{
  "dataset": "read English sentences (LibriTTS-R)",
  "hidden_act": "swiglu",
  "mlp_ratio": 2.67,
  "inner_norm": false,
  "num_experts": 4,
  "layers": 8,
  "kernel_size": 3,
  "beta2": 0.999,
  "max_grad_norm": 1.0,
  "batch_size": 128,
  "warmup_steps": 290
}
Rows from block 2, named by matrix and row number. Each number is 500 + 50 x the weight over the matrix's rms, rounded and kept within 0 to 999. All counts start at 0. Numbers have three digits each.
# fc2: MLP down (model.blocks.2.mlp.fc2.weight, 512x1360), inputs 728-818
fc2.72:572505503521509522529579477533522510430515618554485548463532387541573500453431495454581419407564588527485537390464468501416502517372587519454486431462452578486499515480522527454585524514491517560455566545389539561386537528577501477387442583475316510550440534602532486451444
fc2.73:528502533507470492492445515485497453476511406478537507411515513476480654474497414526441442531486465466469454524520452468478615557487497440556506531443495473467436575481539471565499526430463490534541461406566440507465492533530460355512509464482431544414568472433477481514468
fc2.74:463438521602540484464528490541545449488494543456511563549459467501488530459491544532531520577496544511537536479466475490529442493406470514465469505552539529461531516510514477496523537493479496573490432513525583517501496489508493624513462462554562471497426598550503416550575
fc2.75:508581511480462557504502510493521447420535429559421515477535501499438529592481477493506523494378516524537584531550548513516539464449596586520479515534510553559447404519519569484496464549437485518524474530536512523572556490491553567544491502521424610483477497555528498578628
fc2.76:523547528405511523390416509506463470461503493491499491607483537467468595537539487472647560499491549508528516529438543501472547491552611532521526461523458497527516561497465452524453538463489514511519527484488430530478519492503448440319421476534435552464545519467544543506453
fc2.77:463607506399435514557526444570489466486528481547506552529485551473511454332587487499439477519471427554375371480525482454527478446435514439468617511506434380490491569504621423477655487529506460524541426476521459422500424531529562486467429494523515521439538425460472558498548
fc2.78:473547453500502453427446541511483517495504545541520422495555535549480527464481534384582416430548541565483393558454518504510623492477464588467536440506403530501567487548396508578505540525496515568442539493515523564564511498435501514335553494477498495551589474492468520499575
fc2.79:549464565527481537534481555536532497507540592491490502469523546511406634506554555466382522429514487439553541405518470520467455485537505691467477528544488509334477498540656486507516465418480476589532489579549528433517521505544481422757543482468526500526503498543532525487513
fc2.80:452468519497550479462538482470419557519498467470516501400460484574480470507499496486497496483489466483427469561540465510490474485485507508473540519483537499527454466487461500457552497458525535552475497452496525497511500543465453534495526473537538477502554519471454488431567
fc2.81:470511450441538520469488610529507497612478598490471430520446466534493465594516536509541519455509425512479545496493467585480525437540576554422400580395461471470536488453446536487453481554648369535533572559451484470589460535384569568435531461583507511619437488616536479503568
fc2.82:496501493489475565532533522483483434436545609522479540445539495506394656517537513531428534451535561452589496452520443511506422460540526722509544466540527475407413491536688445523553486478492496603521480628530527432501525477569512404746452509500541428508495443570503525539538
fc2.83:445458490526436484496473504534506486448460558481500528520505516541428427514535443549579497555487588476587489494491474510520522463486616450517532517452480477435452575442530549553467534522481457454455536486421506563502451445502477481580466565456479539515589520496405590551473
fc2.84:522554460420478503471463472459557608543514447535514497435453510500473404438447547627624540504527532602424500478496557508499535540596366526538521476467547491535503486485523533465583498433534555541558535522409610518506559531506533580560460474452490502521542575535591501495510
fc2.85:442453509472500506479505472461518502510474444516495434527520523563538445573448462531514486512498488535513521511485538486489554452463615604538560539523504498480502479495454464564509462555506486508492512464474537605443481493498472503479638554504459517478467547498498416519459
fc2.86:472479538552430458488509498500522645538529450506477481421504528495530466517497508577501443533491499541453416451498471489479498476410468459459487435590538505504447356562515497509433536464552489542571529376558592533510401555490513433376618497445567395497516563469431562520534
fc2.87:560504497513595477497547502522538529473523518505481500533475484536484484621493559585531539423527486481599527423560592514491405486447490469438512451506508480622401426452564540383530416456474509476537442546442475463497518468468541423576418398420526510469479544468556547546555
fc2.88:508437473437463540528466459442567604626462529457492515516505530462462386488525490523487467534588483524495489485517494512516438483479450526521449547523451516596463438552539487458437450490490476473499505442487486463511462522508512524478483556492623432489446568450532537481534
fc2.89:479407600579480532587573448531576537568414391512497522537576515554412382513488408463591440600577418507472512497497494490492550463358552469362521511485471442505608565422573469530537495530443476519512501432499517599561432502495544465507655475475621518594493464552527363511580
fc2.90:532487531534526472463480465460541482468554471501463486512485528397518576476517459535545410494511550536446552476503503460490494534557512444539490489488442577504543549496444523560449512510427511453565465449557437488482410506429450499430453471456552525464585562404450566492513
fc2.91:465427506548478465457489460380469473493552392477515585464543556519454464424481419477417465498526582556438543538453514495498516639442487370501549483580475600658519441490545520452520479517498493512496512339520440632472531443408528442523458484411508502448578499396521428525433
fc2.92:489505505498543531456524488449537414507495599491502517593503583522533556577618493471555540480470545432457508504476556518455588442542545404528512477549509534531530501464472497509553509502457458516496482557551532503527540472481491506488474512506464489612409518511490474540432
fc2.93:552501414574563516548592481615447430488480573500433533460506464446475463476495479474486479525459454493520563405517435491530508421419526514481517488478507519563474419454558435395555473520471528549499488608445476518513489508470535544655423507463514486473445488463483537481509
fc2.94:466439524530453520541472477470488542460548468533475554485564576508534585461532518531500445428462486433492505477513509438508472416542450516543493454449385456504594537517561467466390486502504505514553493582526468544466525529519476392490534507472503497560604568424530540486482
fc2.95:514451566486468511524417429580540418386568502540524535495514524476491504438547519515544409445467442393451450450539493487511523515441572452503509496464452510603391622497479484466473526559436534524551453452485409552503393493492415540446445480418531483394481486524467519460565
fc2.96:483479524549578462562490469479556597458516518543552490375486563558499492469436457544576505430512497424439509454538493472435550515572463466534462517386503465462510537535451521487570421497529470474518491547455614544454573475528537502523421532526444441507445593424528450498430
fc2.97:515441529516476466562475467467576509507446485507525467572546436661569483522503497532535583491400612577496420510501462484545465593484580493404494538506520506668432398485483465438490512499498545466459532577563458488539594481439578426504430529439526472490468552525474550451520
fc2.98:436501508509433502556571547509454556518506532496494548508572479495468464571524493553482461401466518467469481590481647477514436546485501559407451516573541492548515524528462457543452493577528496570553479487408420498502385527474510450478571454461519514453584533520414579516430
fc2.99:492526562473448556400525492448454564524524444544502514457410612474473507449493496520553420488522421557474366546446500438456576444533505486488464501442509478456496462527549502576491490504575470464545458447503544396518476513481509464412529548487396497541514463431546551506485
fc2.100:474440583622502474494611489606592393539524514460510402560578599504519431595457416502572446544597490584690515480570603541465521501301547559456515546570551484452556618533487415423573495496521482485514585533545524497446428496521476514554552572543453535501427506505484398469545
fc2.101:500491482484521468510543486472544482489465416490503490505465512521555415484504485476530513522510529481462477498483533500534617465432517356503463488453510525601578507483434526491473501515503515481538456448514505488492502458503467489357529495475450567503509529437485510503473
fc2.102:444451470494481545529491537548565405495468487503506451410601480468525509619445485543505513423504504523572603476467554501499573589450549594522500505489522486471533521549448487538566496494490496506564477415493501558459412447569463477466532500466525444494494502519587469478447
fc2.103:482507471469476537408436508460497493486450405516463469458460512498570476463461469538625484422480478476425462548509602505504655534576497380561506487504425576552506559516336495576460466467519523452501528483473453607521499512446478432251501529477452560459461528444544528500448
fc2.104:515563456497511451432514557527530498528498547502513473486434513565611589542465509608566569409504479469581438455480534501503495508517513502465478474540564549475528471539495459502521555497478544502539549494531616503512471531562483457439542585454521420486537506406481536547518
fc2.105:495452508558527478534533478475496454493512527451468509483510471524420523435548499438493475543530443472557514509508524504479454491495491476449507521491445451534453499487649539480570466512531535524487565555478512527512543518567568532674549534451554465541447433568441464519545
fc2.106:513508484524516482474488518525409474463458436471559513446504554490469420457487464479607516445523553494482545559491551515443443512500465442557525463490465521560518472507443502505511427492512539456484470475510462547465561476491416539473445517495463481484602530470456554512493
fc2.107:442501500467510463513405489389507464487485541557399519595523560502452443432533493522547530506564489485480604439478478510545468493514533514537463556447497453482568555448414504383509552490447494469514490509434521584565549466575483577421517472635464480515464432485564517501497
fc2.108:546513509584449547514514501537539514466506447524496453517446489427460626499524541483503478506501523427546507410523460522485417446474469584508490451552561551462542445522621488422442536487533513506510538489477576443436499561546505502544555525435515433483515499511447537464486
fc2.109:463487485544488528531476518436475505419537493504519529443464524582539550577516495491422476503462503440518577545473401456475452503525537513484504510530601554527432477572519484538530483557521497532471442513545549471505534538439507603538486490496501467564533461481504504504548
fc2.110:461538445422487536478522493499646557500508574441446490582492509501484446516552550439393458461460474419503472578523471514527519546434459555452505372566456493480509487515481527477542482517488543510556513526534454502482499505417520632555535516521511643498474545556504480503412
fc2.111:523552520529561507517495587470561422496504520468438499459519519510482563517601562562482615498483424430523532543531507511498448327527481635549431480529534447441600445470562424469508515470537449566538467642487558405527554499576535554533519485585522495519497567546484527552561
fc2.112:541497515482466525486493461547610546501453422549523517597507547515468453597508552510582584598486480510470447407495555497513541398490494470563506452526478572521484409564619499447443396405529480489524511456499517463500565432438545593507514547621518540465473569513509563541541
fc2.113:428469412405526523552507538582575561435447601439507434643536447515514587585478485573586574303474532522680493475564566586464577503516510562512469424451541515475446389466461498541401460520460469491556490589412599476448554438667516477482464413433451559480407558754470551514455
fc2.114:487457504521467550522510495504493466461524613471456536481561488513406656485576542502407538472527507493623514448504447484476454493543513748480457524569491499396491468497671528490490501484461494612479511647481490437484502513573526403833482470465541491457529527495495510526492
fc2.115:481451488520496512545516511478591481447461534469513465430481510517556542545492523608478533423494453449520490528435479532515567446534515597509509461482532617453558481441530389502505538429460503534437479552495508522509608512523538522513565492475511391528532553483572504515587
fc2.116:518493556469456483558480487525477527460512663518501500422557451513340659508594539436321544418511510501560510394525447496466389519524486763481540519550510503343519451533706469504517506496520483599526485635505562427484540507585510467845449476443568415472544447532437530531551
fc2.117:497496430562617509479593555551534546527433491399504428509502443483453511529433484507472476442536495412531500408495593560493571443560499451547473516514497466542596366499462501405613531593591456502524644492385560539539520465542490442500513450511583452652480456463445510535565
fc2.118:536454436477485527488491529537499544502558504497523445402474533547499518595460474520591412482548488596542511584577481518443568595537391500507477536420447489493590452473486515623507491521471456505485555553488487573564551451463470422551508463516455401432505530462517463386479
fc2.119:453489494523483562514537498535486454550542553506478498542537536457438602486505467558491508497543551585542469467511544491507524474500536511464505507504526541458506590532568468489551512513476495500508511483571507526467471506503491451584492469450470476460501452568523519542444
fc2.120:480498412504513576502562542458505537529477407526478461479459462483447463538493533537556517523498547516499485473468502497479514474494452488516545582511532459575502472504489497514523573486557515514516472448491507483427460496532535513495460544464512480506484530519507477470451
fc2.121:508446503516446481479566530523551441523499474438541547593463528520565455571453515425546516506466447499560544542535613537519520477529550415627525494510522558563576567554409481594554492504532526427593478419520574552490594533423453592491644561578434410515561520491506550523385
fc2.122:514411543578437547531529497470426470474487570517413534438531489525465532487462475481533560481544479538578574502505489490520420481577455619514471538523512493500474464507666490526531462488518505580467502534518534449515515486474494472602508514496495431512583502511495508540480
fc2.123:495440478509392520538469509407533571495585511511518489492487513450505462345461443534521379478573471460507436595495498466504519549498454427560498504521463511489588489580564412511491535539590531442424520530489513486499493504492450372418504573457596543526565462420393528525470
fc2.124:494489444511557428559520465504487542496489543516487414389485454455466420484517542595624374514582548436495547506519373477498495538444507419442511520443468468637468454461544543451468489470485542463466472486509435483550546460419554513478508515479548576521447486502489530420573
fc2.125:457504498398452523542473516427445540501424518475537473456496395514565481402511507537535472471499554508436518508507419478471435597491505456419478520478497508516442542510523577498556552506498482510433549567424321561548481550484515456534404452462739468454497520369510532518545
fc2.126:525470481505500513426481507526462535437435534522489524566504542553487415409451476434568542459456541612459456608475482499531490472492437538473528537521494494478473554521541476546530493456523507516495500530554473507575497516476526566464455509594533462621488511500480525508505
fc2.127:548467531481489555524538502517526513435518557529489503404515446524536506481530515549514533412516490560490597458557440496505404417482567471528493517536468519487474457433570499437481453475456507544506472530549473447493484571514419406576439573483453524523429479543497499474624
fc2.128:483481517570515518442531483518631537417524548552485470457495528512484535592516526523566476555447525551518514540494450495467463555536508565399534483412600533536547392499569523461388534470482495543497473578612527502469516445501541417575451553496585461491529500469527538556586
fc2.129:551487478443512470428485548473534513486527414469492499523480512466534335490496526521606524539518520519429525590465543496496604497464495318538506491459554475593499554491314495466446520506530545434485514391506470556543470497449482571192508504529444526484505496450496513512512
fc2.130:533554491471527437504517486558579449448528518499427504569469601557486541433459538477439476520576510476553509505524460514509476447487539442529486428452525541545629476459455526403563473479475547546495498555579493512475601487539460534592413478479439469570521508554482506484492
fc2.131:463505594499451477527506494472430541459500436511548479482416488569485449420536538487507459581482520506486443530463499458559432505439453497540519550396574452558492466481577498560414511505534517474525518407423543499542398503524578355467371507466604512447503487451571553477457
fc2.132:526505529587589552600468508466496427468473564450474487320543521599471517520552462526534515422523500501603654492517375548442592432632563532467518456494536473482488484480487420494562439510448528623525472491499543551495473483485492432548543476468482445608464475553503465508485
fc2.133:477461460374491482498535461482541511528546444412503540528453524496514501477412519615556456563514459578433552551550454446532499499593513547502459485550516536442412481622483486582526467540480550548500440399655424556539505480556552531394584590463519594592577532401491403507511
fc2.134:503496456483476541479552525543463480515472536474533483482478484543534486446504549498510533473472507473485476498510521521497431467529518560490525498499568554425465455572566464484553558487506487482514547518434563486477527508539543473572500495527634462520478571559489551512418
fc2.135:458465464451592548518503515383589559495467486537481486554478478584488530573490418580587414453499495444498485515510541482494463510425528413463455466509543521608492473510440513465489486510504505413468435500552477546503461392520444433452462516561636508502424522406481417432505
fc2.136:505482474524505451516469533457539500528520497545429553525484526556535568594477496476537531445515555536512506497515497483540493472448533511488495449493449533456467450543506532620399440469461540509465500542481540532502476493550463421472463561567414506481550534531533416530415
fc2.137:566568543447522420547515451478438457384481404555504573480461572435486382443550500500382431599606579385496570519454601480424474482550384388528529510517454478577533597413577458381640407477542539499502498536482461462444558428491512447575490525408450515348601374495493551502463
fc2.138:462429381465470527562569442577354477459467419480535593502525460512505509445536437449519438517618436532451528541468468467467560474499556471451521444449550594506532569520567451454525411475484556498433466469478496420521508501500534560501445619438515524510443400482447480450613
fc2.139:481516465441509532541514450540516536509500404507455528571476524553471430420421458537591374495461509570492494505480612508448657532577579499435502487485496458506441706493430466609517461496500603572515470421508536599537435422456528442471542591514515569454519506512517519429529