A small sound classifier, trained from scratch.
Model: waveform 16khz input, activation swiglu, num experts 4, layers 8, width 512.
Training: batches of 128, held-out accuracy 99%.
Data: trained on read English sentences (LibriTTS-R), 15625 training examples, 79.5 epochs.
Rows from block 4, named by matrix and row number. Each number is 128 + 32 x the weight over its row's rms, rounded and kept within 0 to 255. All counts start at 0. Numbers have three digits each. After the name is the row's rms in percent of the matrix's.
# fc2: MLP down (model.blocks.4.mlp.fc2.weight, 512x1360), inputs 648-719
fc2.84 109:129129158154098135072081127160172108115098146143045150146136141132094061100152145041114132164137123126150203137191181129036121118112173138109132182135101156142125130228159154137144108185159086142138122151116124140121
fc2.85 089:175128139153122158141105073094094145183142114123188200127177145124129121132122137128122120134099105098120127163070119162083154121165029131112117136135173166117098143179135118119137129119111079127137114119149143063117
fc2.86 108:119054140098182123148113134094132119115133141051099138117153069144135126119102107118152138059088137141131078124116182122107129109145141136144130136093146146142137119104125162129127137141132118135091086091113132116111
fc2.87 078:089179125105113129124103153126119097080094106144132105148112097131154100110172138125137149115153072095151080171100112128101135095160086160115124145107164144161086130076134116162158140110143159108111132111132104114102
fc2.88 073:149121168120104125130136147114138124124121156142201166154101211127141120131117099172113177129137147125114105100079132143141115126140128126116153134126162124137119170028133148110139149158060160081106140128089119127137
fc2.89 111:115109102119132125181108162119121117147181097125158116149139139124113147144114142110102127127178124101120128143140155137173128208182119135137121100164161146145131139223159152086129132154134163137072139107112151099142
fc2.90 093:070126074101112145112179094143210102175113114113148106137167108134143173145095140114094093096198116185131178175163114099170119150126121145110115186133161152108160184129097177134166124163131116107145151089140107173104
fc2.91 093:111186113106187118130119148072167145116110109195117119112102157101111144160168144159159132114101146118101131057131147100248184108134119097186106169152157188143140145097142118106109161109121148124166157139124162032104
fc2.92 093:118126115078143120133119081090134123163153128145121119123146144143138117108147132163078114150125156170141111132183143097100111149151072163098150117117119121118171126166155129138123145075200146148144158148109124085109
fc2.93 078:126099169093203117142100109151145137165104139170152098119098163152140109095079116115123130101051121142096148161126164097063112137106137112137079029187096073160150151088163161160125107084104104161135142125060133159161
fc2.94 092:119110143102143125193155110128127129119142125142169129116134094137184121097127147125158135156122146125166138087187097131102186090137167172161141107114147129141146156103143133098120136120073213196056148064114078209102
fc2.95 094:132141133130179132087081132117106088134092105178122159105122117126114144142115102154177121144081064130149106191000135083082114129150106121158099107135089148111130154027135152151105108098085179146067111102125133141157
fc2.96 084:149134113114125112086079135144146149108095154148051182144088090135136069177145160109098144143140086162128147097109130092115071129076172163112142106171109151135101112133099163124141160131128000134110077177149139108112
fc2.97 094:143111115162159158113151092138153139158048121122139144133136105140118141146132119077068183132181089116118119133180156122127107142092153126106142114137134142126149161161131070153112137117142129133169162127197136054151
fc2.98 090:124125103142075152154150146095114097150132104151100086141149108111150109120136072133148065186065099075111105110093134122128134076095121142101142174103198136130185144135162081081114114098145120127223134099106095158136
fc2.99 103:087167090112097143125064139154081159144133148081093071122129126134069119149124104085214127154160144141114115149090108230130130092135206104130116127101139113120068127188119130156128110232088204112104122150093123202086
fc2.100 161:123142108113208134141165087111119141133128101120142107116091197108124182091104123125150098115118158144120084099104046091131136141151100158145132045123122116137109111103153099102153135120174116141087142183115166067183
fc2.101 069:113132111128144086101087068138144127164126138130144140163136118083132163121082134140099104118102098143107164116105167100188085105138084148085170142124114148101085145123140130136130152105170101140175112166127139097073
fc2.102 102:132169104141152153134126129116106108120100106135119124112094177080135157146176137117126124136165109130138141144108069212045138123153061121126146000115116106128152104098135106126128137122184122135113157167137167079181
fc2.103 088:124130164126208115122139122119136100151136133113114208133111121167117122115157134092167124108127130131112118133200105105141067160044100128170053168101115130138115133149130127114128139170143126117155156098165149087091
fc2.104 093:093174144141163103134125144123129144128096139150068119128114107123161124099184138076128165117132135166131049083244116161142137108157182126149129092103105182125138104174072059144101130139130079119173103106179110179179
fc2.105 083:102087093103122143116131075154166133089129102166213126162100163161097133150158133113097154121079111117128101115145150122101122120125110123109137124157138138140167163075118116133121102115086117090124123086092129127128
fc2.106 082:135153115133116108091119095124141154135136124158131104106122103131091159094146128151103113119121094110142096153073148078174090134127136098185111162127103136132124057182115145134106172110142169141134123124165110064152
fc2.107 078:080103108118159111090135148096135090133148141089121181098158115135141139118131136116063131141094172117118160084194142090194076134116148127087131128099111137122142132157082187147156181099152121154143100164115121139100
fc2.108 078:128125164122057124139078112146143167074125143146102151178139108170128147138145182147160131166159106144138137183114091123086162099108210126123090092083161111092147119151138121155075128126111112041152117126132105078115
fc2.109 081:123133084128183135109159149126194067094057136142124127141085138146089131096120119093118143152109117124130133158137155072022170112126137123110077126173125081132144113146151121144144160084167159115121138133093142152118
fc2.110 068:097131175131114117148121191096077117133118113179104146156122080120140172169176119083105133147181059091121118104146108141228143152106049131120179164139078141098134103062094163153121165105138109140146144133150118130123
fc2.111 162:184115100153091158151114119078154139144136185053121128124094141139129063113087175118158124119065168168090103093157121138139118113149153115104106154129120107128140092168125117149055167046172100137158159107101170125116
fc2.112 077:106106128106199111091137125102111146136154123079124150109149143111126151147113130100104130117131184207100146150189118091157110165149110133104131105102142112094149092167154148133151107094177082117167091100140082077150
fc2.113 088:127086143139163086114137090161107144102163116129088181123109080126197143128132093100130105141104129117120150142110151074184122107107105117159110170165131108137118083191131095089147118110135162122120097127155166151143
fc2.114 081:131154118121062129111122100121146146087091126133143109152110126114139097096119093127156141141140105106172154173129127128120092096063126150113140100072112118129152136079165106168157130133138163111138137099111079176126
fc2.115 095:137178121159152154116131089139139108121170126076099087106100146100085107137079151142129181155094120132155095125169142173084154115130168117092154166198102090117126100236148162134128135129155116142117102146094136148157
fc2.116 102:123134132175056088158122146101140133112110121162112141173117185104116124112105127128101124139134111119127140128117124094103167105139105136106113112133113111155112117099145099133119114131126132124140109115128125154115
fc2.117 295:213137124160150146129121120118151124160130208090126157120115183133137031126115229111129138145049148147127120100155186116123152112159136131107121109149113123154115090126131174143028142031152125142159128136116135148109
fc2.118 115:200128119101070132150127198091147108147088098198107107133153131067137134135090161114127152161125099081169075136094151145149169152104097100071127140176150168129110149166172089107123157090124150151164119139156093109068
fc2.119 087:119142127171135139177186157128125108110104154190066137165146159159159112096129081186131084121141095097120141141130132171079148135127115163147133071137145114160136189092150116121121134134118083124123133136114097176142
fc2.120 086:090119107093114147159094157111058093122086195143119163165179157095154118093163099120172147111149084108141138141093135058086119163139059152091131116133094128103152155141148105120109087120135081121144080172123184129146
fc2.121 070:118065099100187098093073081135122119104139170117103140106124145121081149168099139102056112160114106140131107117176147140068061142114195155134140115126124129142170087187165063186091094148084118141110157202153124108117